{"dataset": "photos with spoken descriptions (Open Images, Localized Narratives)", "crop_scale_min": 0.7, "horizontal_flip": true, "norm": "groupnorm", "pixel_unshuffle": 2, "widths": [96, 96, 192, 384], "dropout": 0.1, "upsampling": "transposed_conv", "residual_init": "scaled_by_depth", "optimizer": "adamw", "lr": 0.0021, "batch_size": 256, "epochs": 60.4, "warmup_steps": 600}
Rows from block 5, named by matrix and row number. Rows with one number belong to one channel. Each number is 128 + 32 x the weight over its row's rms, rounded and kept within 0 to 255. All counts start at 0. Numbers have three digits each. After the name is the row's rms in percent of the matrix's.
# convs0: first 3x3 conv (model.decb.0.0.convs.0.weight, 192x384x3x3, standardized in use), inputs 160-164, a 3x3 kernel for each
# convs1: second 3x3 conv (model.decb.0.0.convs.1.weight, 192x192x3x3, standardized in use, transposed), outputs 128-131, a 3x3 kernel for each
convs0.38 089:146128129155131112124104106160143091116153164127135126141114108125137133112119136154133122121149139136120125169088113202136172135132157
convs1.38 079:110097141086144083082104118090126159069098164127153123121130182152086102125085125145108133134075134132091132
convs0.39 118:158080101167094131129113113127141153134109147140137123126098114132113140130129113170126166130119132117136142120120115167120145151064132
convs1.39 117:193159159153156156116118092129090107101050107138123131133067106130084079144113111130142107174177148146153133
convs0.40 084:080127105133147122150117123154151103126183132145147145136127179101099116130174147179156107129156137126146164117128121150137129118121125
convs1.40 085:108093138100146126093076126100135156137089128105129160162122160146095149124137134140116115139133106096128105
convs0.41 082:095100148150112117072114097143066113166162133168158138086124160128149145134146127095146100161175129111106105103117112181154107106110107
convs1.41 074:075069126177127078116106092147090088123125064156198174172140123192143141118081111150158159130146121152133131
convs0.42 102:144123154176157161195149117139132146123107115130157159114121113204133145155136110163120117154136134116111170113131127171145148120107129
convs1.42 100:113140172051123216093126152122107103096075121130115140127126175058130196108121157120102106115139149111122161
convs0.43 090:111122131133148128100139107148135159132155158154121146171074095098135130100125157168131134164106173157120162128131138168094086130100139
convs1.43 087:139099108161109111118151158150073136120084137150208137123107124138105140119093145157099128132105071114064115
convs0.44 112:119119150145137131152132136143168120132135122129131137100132118134154117149161107127155130159158148151155137109105114156111127119117112
convs1.44 111:171152149140100170154127136116139094109098160111119135114139089136123120105115155111156179119202153162171139
convs0.45 099:159131132102125131117106157123152115156130121126150126103114102115102115140127095144178124132157169107148155103125107176150135135098140
convs1.45 091:105114174115078117139131142119095140126158159134173147074130160063093196151086170100064141075041111123120180
convs0.46 100:124140157112143117103115143137148156114163172130144129141103162123112111089099083142125146126138134119129163144101114175125070132113111
convs1.46 105:104182171089176161150129155115172109095151140086114134105188161164166138144161145129135109114067150138120134
convs0.47 101:174131122161139167182154162151163111160165107116138137133109100170129123138098141112161146112157138138093122135126096167104142153106154
convs1.47 089:191140114127075112101101146168123160183123158165125141119116112128126144113089147107120083105095090150108115
convs0.48 105:122134124129151122114148160147121132161131111126148116130122082146118116180151159120133145143141161124129115136127120101108097131147099
convs1.48 108:131087082140196151137180139164152130152137131112149135106124117105123116153161124114131159108091162118096134
convs0.49 076:158082122138138157132129062139081122126181128126069098117081115091148117100121121181132120134148158172140117159173120153094129124089138
convs1.49 074:088158136140170139071095089103115136178130127118167145204211194228162183162158105132090127126151132092108159
convs0.50 100:075086112115119125086102107109166103161137118162145129195123118160141118130173138128159129138155142134151118178138116116106133138122118
convs1.50 095:100136118104170166091180101130173113140184159108157125084100091093145168109158151122107091187131150136087092
convs0.51 100:094087112094087124090109130116085115141125158096110129112153149127111139175150152138148108121148143153118112161172105151136119136107130
convs1.51 092:103221153114142123177118167155183103132189156095170153144138163167134119096148140152056110108105100127122119
convs0.52 102:082153107136127136180131113116117135133123105112147118123101092138090119139131130121103102140159145142142132141135157117104134144113134
convs1.52 110:169147155085037195172097114124094137122124124174139180112088149125116215154145138126109100087117138121088103
convs0.53 115:149140139166191126134146143141107104121139107113123149111105118143119151125123114123140138121139116137138140112110118126101152122138110
convs1.53 121:168139136199071129156100093137111146074126168112133117150159131136161124138145126148131110138176142170150112
convs0.54 129:132106145128133112133150128141093111149119136127104142144144154126101105113098105138118131161147140126135118121138130130110127116112104
convs1.54 138:137171137193201195209210166136143139131131106135156106156157138187191165166202162132154129148174150145169145
convs0.55 105:157127119082101138093107137115128160151154161145130122069100116130135154180158167153149129148119130138139159072121101136126126126128130
convs1.55 141:122179150071116083122142163126120110128116095112149110144151135087104062138149155136156126153147164152150132
convs0.56 101:086106107090125146100156113086111123102132152135112145121100117178105109177125161147110159120155105098095136155153114146116121124126150
convs1.56 085:090166206067129168160078118161170142094179111182136146088116132038143117153117079108116150080154191099094114
convs0.57 108:140096167124095138098112111110116149118116168119141128098152135169167160125149149138115122127143158154167154136145126157101145144068134
convs1.57 097:134194117150166144086090081122107122134151089154119112183169170127139115100087100080088154131117072136125150
convs0.58 091:220098135138127145130174110120122140139146143093137151137121141146122111153144125152149121145142133130141156127106108134137163115118117
convs1.58 110:113203123130149147109041161095149073103147079103079152127198139122120099105072154071083098116109129184139131
convs0.59 102:095119111123107099105124158128124122137139123115127113128111144112094119144115111112112120148112149139114133150127133147115125139083129
convs1.59 103:159127122190112057116144119147134117124129140145160163172119114232116024116111112169141096153139018113128115
convs0.60 099:108120149139121141146154135124131152147136103139133115142139134168131126167164111119153136100110153150136132126120152112125143134102123
convs1.60 098:110125158137108172123068162109138087086150158123157139133102070150159144152197153132177155127153141111141121
convs0.61 098:151112179148097129081111100158151122105156147121119135085127103077164165128145159150180158113131104135142132104110143122131162088137148
convs1.61 103:136169111167159103104093099149170124102126138082109090115104181156202183107117131136119144149099086197188159
convs0.62 101:126148118172118130134116133116125151164162136137113126171161104133167141130156136156100110140118114136108124110130116095120101160138099
convs1.62 090:124118085070111132105166107166148076131140142104146153151092044055166135098149155120118127144135192104121142
convs0.63 086:112149125142142081129134117130135129136146129142112102102139129127098124139149126168120149116158090131149110153144150121127125111084067
convs1.63 087:099110099096122158102142160088102113114155125108124139140175133181148146194169177141167183218189180183128170
convs0.64 084:122106146109099137143084133138151118110162160141097150114153137163162184107173169134169100114098102148144117096170113170170132144118128
convs1.64 089:170187153159131143111147092157120093141121130103120086172140153134157160134134151168139130173161139139157146
convs0.65 080:140134117108112085068123115141153129124130155125068111159150082166178082139109130157120107112103090096139118157094105173149163093108159
convs1.65 083:111061102123081155123137166113102124108146139169121084154154158166122204177154159166150176123160139150166141
convs0.66 104:162149158142155158170114138149167134135128131173151165131147184124146166189163147142120116135133148151152094129126175128102119145162142
convs1.66 089:101141041133127061142146110125142101179167104154167165092082108128091117129109133125093120112099156111080139
convs0.67 092:191164136165161132135117086105137108119150136138112129113103124144154112097130120137125141104135140110146122157106147105099116094156114
convs1.67 092:140115123104068159121090171100177157139157138147075131157145129094108118142148133141204168170196177154099098
convs0.68 100:157080118108108147116084133136122171138133122131102148113139109177124097175119132141154136130159148131123141162153156136143093160117129
convs1.68 103:117140144084131137073181112150141103105150119142183118115125115122107152098118140145111072143139043119167074
convs0.69 097:154172151137141108142129128157135136147117157146140157126127122119126138127114130131132124119125137141141110118144140135121135119131138
convs1.69 111:084132141114149227163113135131156133154173101144108129102123171040118180095091177173138195183092033160127064
convs0.70 111:178161165185132112169125093131135132146146131126123101117111107147139133111119129123117125135117129139129129093130141107114120132157138
convs1.70 115:139160128175190144112126089130124099128127115143092102116123103123131073122125133114100111069076185092147129
convs0.71 091:104142111126124132090108129147139121157139127133134158124132124136149136150110127146146167126117123157115109104118122111111105122110123
convs1.71 111:123088129110091129129158150127119143131178126178171113204206189206208143197178188146162131145161110146171116
convs0.72 097:080160131139138136177144120140103166173162121126126118113131131141118132179086083102151138129129119112112099120161103114120080127092149
convs1.72 098:107085167076079135141120127158152105138133097157176172115120153112162154148154132118138140082142181149141131
convs0.73 084:152194125171162115138126142121101091159137124135106124142147158105140122105123122113141145118154142117127118099130143102172155141140110
convs1.73 085:087084099149160114128124163161151103189174110122132138153165159129138138106136120130130133105141206143140092
convs0.74 104:101128120133118130114097095139109119145168128137163158117145135118111116139120109123106139116133111130143145150178125123148117158124092
convs1.74 096:132223105078110086127096181146148092130145103143146141145201122124106102141109150132149135126145181083125166
convs0.75 098:134152119125112116101121136158166159130144118117148140122124148097115155118151156122130122110129141147155102138103148115107181083115114
convs1.75 088:202117107164155145132140153127171124158111129127079157127138144127153205118148172079124138145083088128181111
convs0.76 099:135080111090137163102123113093145155102161151141133095099098156155166096158149100141148110099101094103142146141146135143096119121101150
convs1.76 094:106152075112133102172109146136154183125100137159160129095111127109122100108092183105210146092137113162124012
convs0.77 106:108138154076134130078111099113162153121144179089129161088122111119144161124124148161143114146137121148159133157103129179130132118107116
convs1.77 109:114140150148167128168165176137139160106113132212144170090119143130109088068110123068062080080122100118117086
convs0.78 087:133112098110129130116163096131100164188125179163102171159183164161157112178181124122141109161137139106128123149123129124121131086097094
convs1.78 078:124106086083108096147107146151172163102076064110114152141166119136140136133089150149190156103134154155155102
convs0.79 079:104142150077130133136103147102128081131175152130103139112131151090135161111172107143149112168146164095119141165140104117167118107150090
convs1.79 074:094105122139073160148145165103105086080126140116114089177107136216195181122167152098093087139138101122153116
convs0.80 104:154158110152152119154110132161154127173150110104126131129154116131166156124119147134174147119117140123117117102122102146112141105161131
convs1.80 096:115078103050085163129100125120144127147104125114084113115097157083143143097169149193138115155164142115147115
convs0.81 098:161129108152119118139135143100155130085131103121147138163132173121113141102143142131142164134128133110126141110134147122102155111138117
convs1.81 103:176158089193220120113135129139119134106092096119124144142152088128129111098133144152110122135053067125182128
convs0.82 079:168092127103113141119108133074121123151139125129138132140128131161171166097123149106131108127147116103140081121192156134108166086159150
convs1.82 076:147094117171097152081109109103120127090082095106124126148143109154188213156165178134149119160137108157180098
convs0.83 085:125114096081110108171102117145147104144109110133114114111105150120121122130100124160111132158130110136110143141121109154136094134107088
convs1.83 092:116091131092091110131144133095138074183197171142125098213131163174137183185152169143149143187221163131189117
convs0.84 101:127100137076100107082144154152149105131176140115152121129122112098101112106120118122102113165104109162126115099134115115129112166122121
convs1.84 092:109105090127141101119099104097173168098105162150147135122129086149173082120124144077142194138153148147169154
convs0.85 077:201128164125107125171115094153154142134091078143123111081096155079170144147178179109096145142169087126108115072114110156171175107163146
convs1.85 077:138187151161141128176104173163126118096149090152109115126194164123125154131181133111110171103122183123097123
convs0.86 107:127132143136129145156116116140119109107143115139128150116101094152106099134096114141162134106126120097117149147159131122137123120124100
convs1.86 106:165089107106097157131127089128163159121142139141144092075147169099130216119125132120157135074158157105127135
convs0.87 083:133106145115151089126079142090142107131126122152143134074097109094089151131175123101142116124105130161103113135144168152122169119130147
convs1.87 079:105125128090109139067094131163150145134129064140172158132155169094125158143160128162185189131149108132122157
convs0.88 101:085092142093087090105147110086082161119171111137141122165092108173121128125119136131113132151170113140110139141119154143108115120144087
convs1.88 092:206135115190156093171145115167158114165144114141134141157166166168115193171116179137158138107127107127130107
convs0.89 088:090144098086091116131156135150145140126132101117154150108157129130200180098139116134129147169163152113109124101150115138119143119132095
convs1.89 103:148204175169195175087098118086120119157148125131157133173214196195170173173159137153118111175161126143118118
convs0.90 106:100150176160141177109132129105142113110141131132110116167138139129117123142111136130115129107155134170129135139145168121099152141100146
convs1.90 096:132109106070073085071147113118140143138128126139147105131092084051075056086176155122096054139097055151137069
convs0.91 094:133062140077096152148091146160127142127151154121106122123173141147133104138165157089120096092103147076095113134129110161145153129118128
convs1.91 084:191078102168117109107115118142118118100133084127127139094119101160119111081110140162116085131124113152142129
convs0.92 109:113121135112170120142146102126139155123143109104156118126122127137131120119123140120135137171160121133147142103156155125121127139135152
convs1.92 107:082086104111102074174218111130104114143144107173093092166111138105098103153157143145165097164146140065091096
convs0.93 096:143120109180122167130142116115125126150120119122089161114176134126111134134103123123140109110140122178135129134141108121130129137161090
convs1.93 091:129060126091136096101174126137126171082160168087156089098098140071189167099118101104155158150157144206162105
convs0.94 079:130129115146127138157151092085104147140119141107108118084107098123136166169181160105103106172086134124156092141100100168126150134122131
convs1.94 082:161105126108106139153151176166105132114125087146102141189183145155112204134171194125137152165165153133132139
convs0.95 104:105121164125141102100141160110127097101123121157108124139081081154109110166145131153155116110137146159140135175149144106130105123098097
convs1.95 099:154110071122125113095187122161121115127104128183126153167165119148145147132136156135105099113124135130100115
convs0.96 105:178146148171130154151116125130129139154152114108140157099094105139122132114117116149126104179132144135135133115120116086120141135106137
convs1.96 114:112147149036118204099127139146146122097120146095108112110140182049117232110139151087101112063139208133117147
convs0.97 089:141158108150154130156109101136127114126157141155137116101139115134087127125106137149121097122113144113173150143149115116119126122048114
convs1.97 085:144121138070141135141143110145098102121091114103164125166128160125143151152129115139103145072069178095071130
convs0.98 117:140167148138141111142146101122150135126141127124118139129142140162139096134150125178157162153130140182158155092091125106116145128116128
convs1.98 117:169136142254167202203211184134116148106136106107148087146104107186161133140187141142152149094125108100116101
convs0.99 088:144133110125106121108118134119129148123107179139118121146110148155081122169167120132158117133104136170170125151160157121150140138129158
convs1.99 086:103159120104109134106064143135134134082154152081152094159143137130104150125109133111090130112067134107120113
convs0.100 076:118165185157110115089135102096121100131120132120098104149085139102119150171169093137120107154120094125144132139146111130171163172113137
convs1.100 070:157138126116142147101175137096045146056053106085143132187149171136111100104095156146095163163074081178129155
convs0.101 093:125125138133095157132068135160173136107170174155159138107103091132118179087145153146183117111105157092111139152058079151118130125127103
convs1.101 087:132116133127108102133127089163163137094116133145169160142094136125104112137085092151107111131098025122114108
convs0.102 097:148133145161156112155135099140129172134135135125104106118115112113120109109153135118148133113151127112111138155124110155126089152144107
convs1.102 103:175106098181093072133118183150156155124143159139110091207138108171135087121140182128121128157103072142096084
convs0.103 094:164161166120099138173132119119171128099194155177162154117137095187162119156122120185190166152104127115145120129107124136152120157147095
convs1.103 088:050163194066093159082105147099154114126126139101173156139196156104163160092145103159126151179161155151123148
convs0.104 108:151128137150130164148134114160168136156167140139172106096138156143122094122148149151143131151135156137148124122155133051125130113117116
convs1.104 096:128132073197096067127121117133113169128115161144154132107095114098152154108110119114118100052118120123162137
convs0.105 121:192116146098113148070099153089168143108143138112119122129088133147097121131085121164152137158159160164174150118090128136109119164051106
convs1.105 163:140210135150162142134184115122144092131163095133168093139163116133173119134181098115151115115136129116111117
convs0.106 111:127115098158127150130121122101135108129126169113158125158119130167102078139130143111120108131161119125158151140123124128091123156112115
convs1.106 094:159188123098139140139112171122179106126136119173202153112116099065115162152104137100163118122116159135101145
convs0.107 102:173185134137152122171164122165096134148097174114117147115148131144099095172120140138152112142149116126141152134126117118130094129066131
convs1.107 097:141063118151061132152197142121070152124092174137173107164152095151154174115145128121107145153133108128117104
convs0.108 140:118128128148176157130146127145148132154135125142168119132177140181131100142120119146160140144127134144158141138093128126101131113137168
convs1.108 145:119057138019000070169087148110114131089118148143138155085063142046011049151118147138120117098095061133149136
convs0.109 076:166174158130116123150144103098162116126164199096135127144147154093082129118149090158120125165132140177153136142125143146109091137128101
convs1.109 071:130120110150094142090082161138176190093142136121095113170183192129132142098093154158113115172124144182147146
convs0.110 103:152102160142114127145122148151170127164139155147117143110150112127122117177159153131139113142134145099113152126144111146092099113105116
convs1.110 101:154121135158109002203124151177161150157122152112104143149121148165069041159089123141090121078158180159163123
convs0.111 109:097090146081067117129112123152151158122151131137146154144155109157165128145177160135136136162142157117111144116130163079140098063102136
convs1.111 120:180102129176152169140120130088135110117122092121105099117090138081115119084153126104117097091101101106054087
convs0.112 074:136089110112131125088098148111132110111157124088099154100131167157117188161124156109107129170144153146124115155111086148123137149135105
convs1.112 070:102096134115071089113128080102112130097096093106167118109137178134149154144140150174103170129149104075130116
convs0.113 100:131070124109087124160163114122147128098155172111157125141108120165115146094130141135139114163140136169125119137140103072091077125081119
convs1.113 092:121183119113131148098113114146138180119164167120204119087118125066128097060087094104124122150144125129098111
convs0.114 081:119129146149113098152107148093100105154134168126112149111102110145155107106137096171143139084137127096115110124103085137132085096143165
convs1.114 080:091152165158167117106084107184190101118137193117099104104152130171131145136076119093140085066093160171107163
convs0.115 109:107134124125133127158155105138113117143148128146160116108101119133109148158130111148157152142161131123144146120124119116084096122122126
convs1.115 109:126132128176152125166155167128116118131167125121156143120103120116137125103137118206190162140147149146126186
convs0.116 107:154105146159154154142138177135152121113122140147139157122116168116134099109098126133156157110120163143141138100103117101123109134098110
convs1.116 107:080062124076104069138165137117106095118155160146198132142138135140129122150139103112136124098115129118083114
convs0.117 109:097152110152123107111123118140124131153130145134119121147093113093135143135149157149139152114123127146148111114129127105122143103133145
convs1.117 111:157160074165110072170117124129128118176123106150101127132118094129110039130118094167071073068143252087116119
convs0.118 097:094136112109157098137135105142107143120134122156145103116071093119146122097172175159158115116154120159144119153100150096134071147110143
convs1.118 086:106085094142101062106136149163170159082132115119105126131115129144138149139163117101107152080137194148115125
convs0.119 099:125135115107121152120161091141135139145165121163161153134116113129125132165148142117128171124144181161140122107117136097070132106123117
convs1.119 103:156140112155148138161167140142087115103090157103126158087067105110087125067060117156157132112102116106142154
convs0.120 121:116151125191140113167154127136149127125106138148131127113122096119087126127105098136162145129150152117134136157140127119107108116108125
convs1.120 120:132156177084082190138126095131123116117116131167135140143129105058109179128133128144111123181182186147110127
convs0.121 092:133117125124116139136117157129155153161146119167147121128117159159143120171142138103174155120154133140147109175112130102106108152138164
convs1.121 079:177143156188075152146150155078115072048093083155109155143142185105119142138133154117099110141138141138107145
convs0.122 098:120083154086122158105139145154087170108145148122127116135144156147113132119117184110151131160163109137107135129146111217123141154074137
convs1.122 085:147181111141102134080132158134111127073132110153181184135077112127126111115084105123115066153125119112103080
convs0.123 084:110172162118136110150151146174158101138171113129099109124144147155152152125110155129119151139154147122126127114105095123147095166135165
convs1.123 080:150040133109156134122160111173173149132126163139124121120053180143085148140178103159127088135140138127138144
convs0.124 093:136150148125158154100126110152142129163117147139143114109127120098156130089108166108141144133159128138155127117119123113119133100090108
convs1.124 090:073012062145087078106135103150137145155141122148149132126090106158123100143170115159121162124117204080084147
convs0.125 095:140129127167174099119156145147153123114136175163137161172088092154103127147116138155153153163115152173140169100156140130158097121106083
convs1.125 099:125154132139163109070105155106168121101107162090157137098173114143160122092133100143095088098063146146102123
convs0.126 116:147149119124152107120126145134130142158132143123141148126143136145143119140136151154136145115135123137159146112098118119131108104144158
convs1.126 124:118128162118118125115111140154137128154105149145135112098121182121118103103144129108134132065097155128113120
convs0.127 106:123130112158133150127123145149149121161152136135135145103105148135123112163176159115116166123138122120138117111104166104114129089126084
convs1.127 101:105122146100161120120064123178179194154099113119142127121148125153184145152102148141103150139125101150095123
convs0.128 083:099167163098156128130115079119116145156147129099117129131079105151127134153135176126155151117132156164142100152114059169121151169123137
convs1.128 078:089055109127148151095130127167126183120098144120154135144070179183168201133106107182179127095128095118141119
convs0.129 091:163119077142109131115100146116125108149136171145141119093154125120152174134129147115179163163103125134148156106110146142099096113100106
convs1.129 091:092110149137108144139097144147146138154149097144133136134054134054070068144100103151164109128129108120123108
convs0.130 117:169133160172138152172113141151144128108123131136163112123117153161102105124140117132125140154120125109137155138125118150082142139068115
convs1.130 124:118130091132147109079138147102112145103116160129140137136126132058082179111117103128130126134129092146136105
convs0.131 105:120133106144108160163094125103113139162162131166143112152094090147169156171157121121141135153097102104123155148108130083139104101091144
convs1.131 086:136084107118103097108104132127190096123113125136157110104083109075130101083110125103087106070094174112098081
convs0.132 098:131149128143181111122137130101099130159121119154129145124102155154128117142143083161143113099130104154118138148083104147101110125109119
convs1.132 092:123112102103115138082066112161152185197115102159126103153078137146124135136165175119126158079151172165152118
convs0.133 097:107101114079124098092093142159171159160166127103143176144109108120126164105119163145169134159131155122125103140102117118105157126117142
convs1.133 091:052137128087134124134099073169150169091124144103149146082164163150173123156111136187148126121108148162146143
convs0.134 080:089127117130168099129176137126130102151166105099111118151133144138189152145181113155132113148093137112145168159138130156118107160099124
convs1.134 081:132189122110161105088144099164116143166107126124079088103088106165095093107086080110140173166089170174122140
convs0.135 111:068101135067123161095117130115138156141112122146125133182139154223149120179107105117120146137140140125143149205134112199140161153121100
convs1.135 108:084077130081091121108119162106144183147147162159168145138129139146093097152121103141209138148193219137180130
convs0.136 095:171157122185141119152138122127125140134125125124125151103137130069130145086113126154141120115151130116144169086122128126150131088124143
convs1.136 098:145116145127126110109101110105129136124113135101140108109157138171163146120126101085105145051088140107092085
convs0.137 122:147164150121120105117142122169141143136151145160130144106095131086133130130133142102114126132158149147112130131129145120124104137124117
convs1.137 129:182121124213082046169102119162138121165119134134146132149103087233067000169116118144120071144076089151076100
convs0.138 104:143134130185157126150177131154152156158140121154123136120158126106110133089139103163137166158168148148134133133130094133104111101110096
convs1.138 110:165141115091100107072083096125107140087081135135137125150152145117114137109098111117134113128134167142126111
convs0.139 094:242080079170130119102140107143118130160165157143099140111112125170094157107136120155138135145122131156119129086107131128124105115116099
convs1.139 097:144165124123085105111102142156115157142104117140143107158177110138111076111093150128110119133147114139083048
convs0.140 097:155140151141147119134134099140101132131147179128126110101118116152110098147152132137157106175119160101151121110117104189139121139128130
convs1.140 088:104139142041087166160105136143165176087134142176144147166132128117139110140113178169086077130082102105068150
convs0.141 111:123120140157131139113138143136114126119124124124145133123063107129110107138116142125137160141145162167165157109095123142122123144124127
convs1.141 110:098134160171194151095137136122100132123117136157151095136089124112113104139107115128104099116100144137120125
convs0.142 095:141115120178099109194150145149148140118122165132107141114130150127112108118109165120103102167123156122112121115112093075145094087143110
convs1.142 082:125097082138100095115067125171150166100149158121141196149099094125146095077108088125082161100115114142102100
convs0.143 098:130090121160135123155115088115129156121107139141158159141124102130150155125142147111138143112138126107111146147135107098122081081045083
convs1.143 099:176159149144110052149111104155099098097042086138164107130151131124096046114096083092035106051149231109118166
convs0.144 091:139161137130099107140093135149117146143192114145120092127122114081147151095162147153122133143162173120143171101192158146163124135091139
convs1.144 092:133167173116114105149140125088106113058137077133152153152202126158175138121096155128146107182136102113113135
convs0.145 111:128101153141161142141146154143121119129151121097131152118109129142091129131134142151120164104139138129160124129126143147154092116125141
convs1.145 105:136103129127118150154072137138113158103132165133144098080135159081170202136129126163099101145170147143091092
convs0.146 105:163103137162135116154145127178159154144099126110092131102118105106116162112106118142117155106146147170119145120147090126122102116143128
convs1.146 106:115152077143129101104129171103134153132132185106200106100144126176152160107134195129084141071083142115132116
convs0.147 093:074135111146108154146143136158152118167155121156160127191141109181195101144191180125160140119139131117136155131126103156141118141088135
convs1.147 087:108062159100147148118186145158156173127145122111149093098062138150167139128206118165185118046083197057057158
convs0.148 103:105147155100097139097093097118136142147147153143168144164094146139134133110191184137120116134117144101110130144099128146134107146131150
convs1.148 092:169199157101102123082098140122156110098121141075126137166128134095106129090140138172176163128160105084058105
convs0.149 088:094164123109151142091081099100145117154134108161113077134110122094149157091178168135156151169123169110102093096156145160144169110149167
convs1.149 090:117134140131090068154164116139158138119140145159174192133120163137180121162202146075170180142131149117087143
convs0.150 090:117123121125092145100105102119106142172150144108105125101116129112141124106163120134114126135136135146166174143147119142085089137108109
convs1.150 082:106093099104109051127125140154118104113102134136170163136143157107150136147111151154140147145190181125156117
convs0.151 100:086106109084108110083123104083100130145118116149141151117100129125108153160121169169134125151126152157142145158123096158145141115148095
convs1.151 085:146127122150158097092062107075132124113184167106158113142149089116158054154177115109106160137118150139107162
convs0.152 087:155103128145087113165142084130127126143129136120129105113120164132185148145176151118109165117126163129127142122119142107113137131098144
convs1.152 088:103104142091083147131137130112123100134139123090127128182185210208133179147171142157171141183227149159144128
convs0.153 092:171170131152090160151109144125162139143117142167136120098105082132173176111157142193169138150117125124109147117111097110153126124096100
convs1.153 085:078128163146163186117108133128202156104155172094090115130118125178166175104160157148132172101059083146126141
convs0.154 089:157110115126137089068105084092121094134146138129131154129167159132114104139137132157116162154130162154120160131160100148130088132118085
convs1.154 080:153181172092065030104113150155082130076138114114151125171172122084094044144160133141110099144157121170162151
convs0.155 107:174155151165122111134124118106128114116136155134154161084138136186128111174124136166122169117145135140141149144124128137098111115105161
convs1.155 103:132110132080093148192147128155143150138107122149123142145133144006124149164175126115099122133083142119074071
convs0.156 083:194111106125140145159119148112120099159161149113100140115084133102089142127094149146162125165150134158115108109137148141134136162073115
convs1.156 090:123188092128140093137172157135123081112091073142145102190159128143184164128180139096163090089103083141098089
convs0.157 101:140129101117125107106108095171154166150148182148154144093155158177144164125108103146153153167141153121133143091130126080118100145132150
convs1.157 090:120187130113206161113185154124161163147147141130143157132157107126187172130133171127099098066067122129110142
convs0.158 101:091145144135156130177169112107131103157140113159143137125157109135127108170147103122164147121160120099150141134102106156121148107113112
convs1.158 102:119182126020061165128094125098162125163122115128167112103102165083164205097157103167157112113185179156110130
convs0.159 086:107135117086130119170072164120136157128171157145084144129134131145111163124148160130156131126134103154134119082152155117119160155098166
convs1.159 092:093130125137210138089101033081145109136101150108116138133188112151186129099079088122135181135097130099099115
convs0.160 117:119111102101125136113112140113116121133169165141152136148126135123122149150157162144131146136148142143157133140142142104118127145129151
convs1.160 113:114250167126142124126062130144124093098037089158138155124164072113120100130095130112103132097157152119109149
convs0.161 103:174159111084121105137105115128128149163146157130120129078123117116135158154159150139148133156127157160140170053100091121113116096120147
convs1.161 145:137159146063097034132151148129136120077121135082096101148161136062133073121112099132139129177151195168123147
convs0.162 099:109099114109112145118086110143110118170168118099166107121136116157162098129171115154141130182144128133094105121168137135167116106102092
convs1.162 088:117186114097157173144153125147163099129140090111117090100136103104144068130164121121143064078149132149124109
convs0.163 082:126169110181160120129165109126144135152081119156120115140110098115105134144145151126117154172146101174147157109092160110125163137072144
convs1.163 084:111091109185160047116148118153105159103090136109112142131104126219156056162111119154194107079117172180095101
convs0.164 084:105113144118126122135103123135124118127146133132188151106145121125163081141174098118165160174118100096157129131108058098115118071121101
convs1.164 080:130150111106134177133036106095128138103098175145089155170173154153125173153095123092170131125149096128110088
convs0.165 093:129157116142146117161115104178157143104173161142146144130106150164183194158152143160185142108106114156168148096085079138132109080133118
convs1.165 115:139143158101128125116103151151161128095137119104116154130101139129156169130133169156172170137145139145166141
convs0.166 096:113184136141168130183147145124162135102113151154140122105094100121176157142167123168125150160101155161127148114112115112099101132124146
convs1.166 095:133121156081156135078121108131199119065178103115160085120126144117155164061194096137135121167162130108098065
convs0.167 120:185120137129089122106096136111123158100120169112144137130103141141112128140100123151161125159164155171146139083156127121129109163052100
convs1.167 142:135203072137155072126185064087141115090157124104187126114159073112156054133147058121134131102129156111137133
convs0.168 098:122089128096091108124144112115116143111152127130150139140163089135096121138147149128154134146126165126106116179152128147154137125098126
convs1.168 086:115160149081165109133154086136128149110109130130154118088099159092111092129117101130125084121079083132096140
convs0.169 101:141100136148128094145115110118143110174142165144160128140130157134162143133091097143118144160116138141141107134134129113125146136109133
convs1.169 085:162108094154150180089085062115127151113092094141137123075103111142127141111099102132113124091107111118138124
convs0.170 095:069155094144157147118127123121168159107112169136183167116133104122177113134108158124162128141145152135120134132083132160142134101110132
convs1.170 090:127087162110177165129177123086118152081190131117127079142100131091144056133175088114119121193119095153112106
convs0.171 127:117146124125108133115128131129141146174164122126118114097100095105114133162169154136114135131158147153134155111105146114102119095108100
convs1.171 158:108085117159152146156161149120131149110103111143136124081092123168184133159147142109098101139120160123121109
convs0.172 093:109150139143121145085110133125141126143126150148130152102146113133108122132139165144157127190095129159159148119132139090144112151141086
convs1.172 093:069097117088162129070140166074158138075137136071147115092161154072158139094159172138095123129109086138142173
convs0.173 101:111095116137123097106113116146107110136152124099131118089104103117141135104119134134138155132125159120115145137116129104114133130135138
convs1.173 115:139143153151175157077134090166133128131103120096130109169167189149192133111122099133098123156131170160112098
convs0.174 082:199101135182110133170103117147130100087134172149121152092161161092106167121101115144127151174113137129128158111095095159132123172153128
convs1.174 083:135202115060174150087171139103139125105163145154156119167147096125154122151177135128165139148070100150119145
convs0.175 104:211124106115151107139141104119126131094107118127137134119128135099109133135113107158140118166110119117153118111144129136129140091105103
convs1.175 106:155178151134160073097118191149129140095178146115177123156148116168156079113110172093120107157084080152140136
convs0.176 091:167137136153104141104107098145154100153167100175138133131166109113165134104131123135120144151134157144123134134113105109116141100125147
convs1.176 087:150138107167127101122142117142148100126132089090130133189154136138139212142147147164134173157171178179156159
convs0.177 117:122163134137143144149152114124141131126126116142139134105130115113099135135145131119129147128145144129141143127145103111136134129089101
convs1.177 116:115126163145103166132151120147097147093100143157154142143135168115153143148110135122166138150217195097134120
convs0.178 098:121085103114107174121111123108165141112119140138145155125109158159122136165154119124164184147097104146109109120126152140121137080087116
convs1.178 095:111127130117123126156111123118170112156179124110080150130133193089121129111125099179147161111110091124144117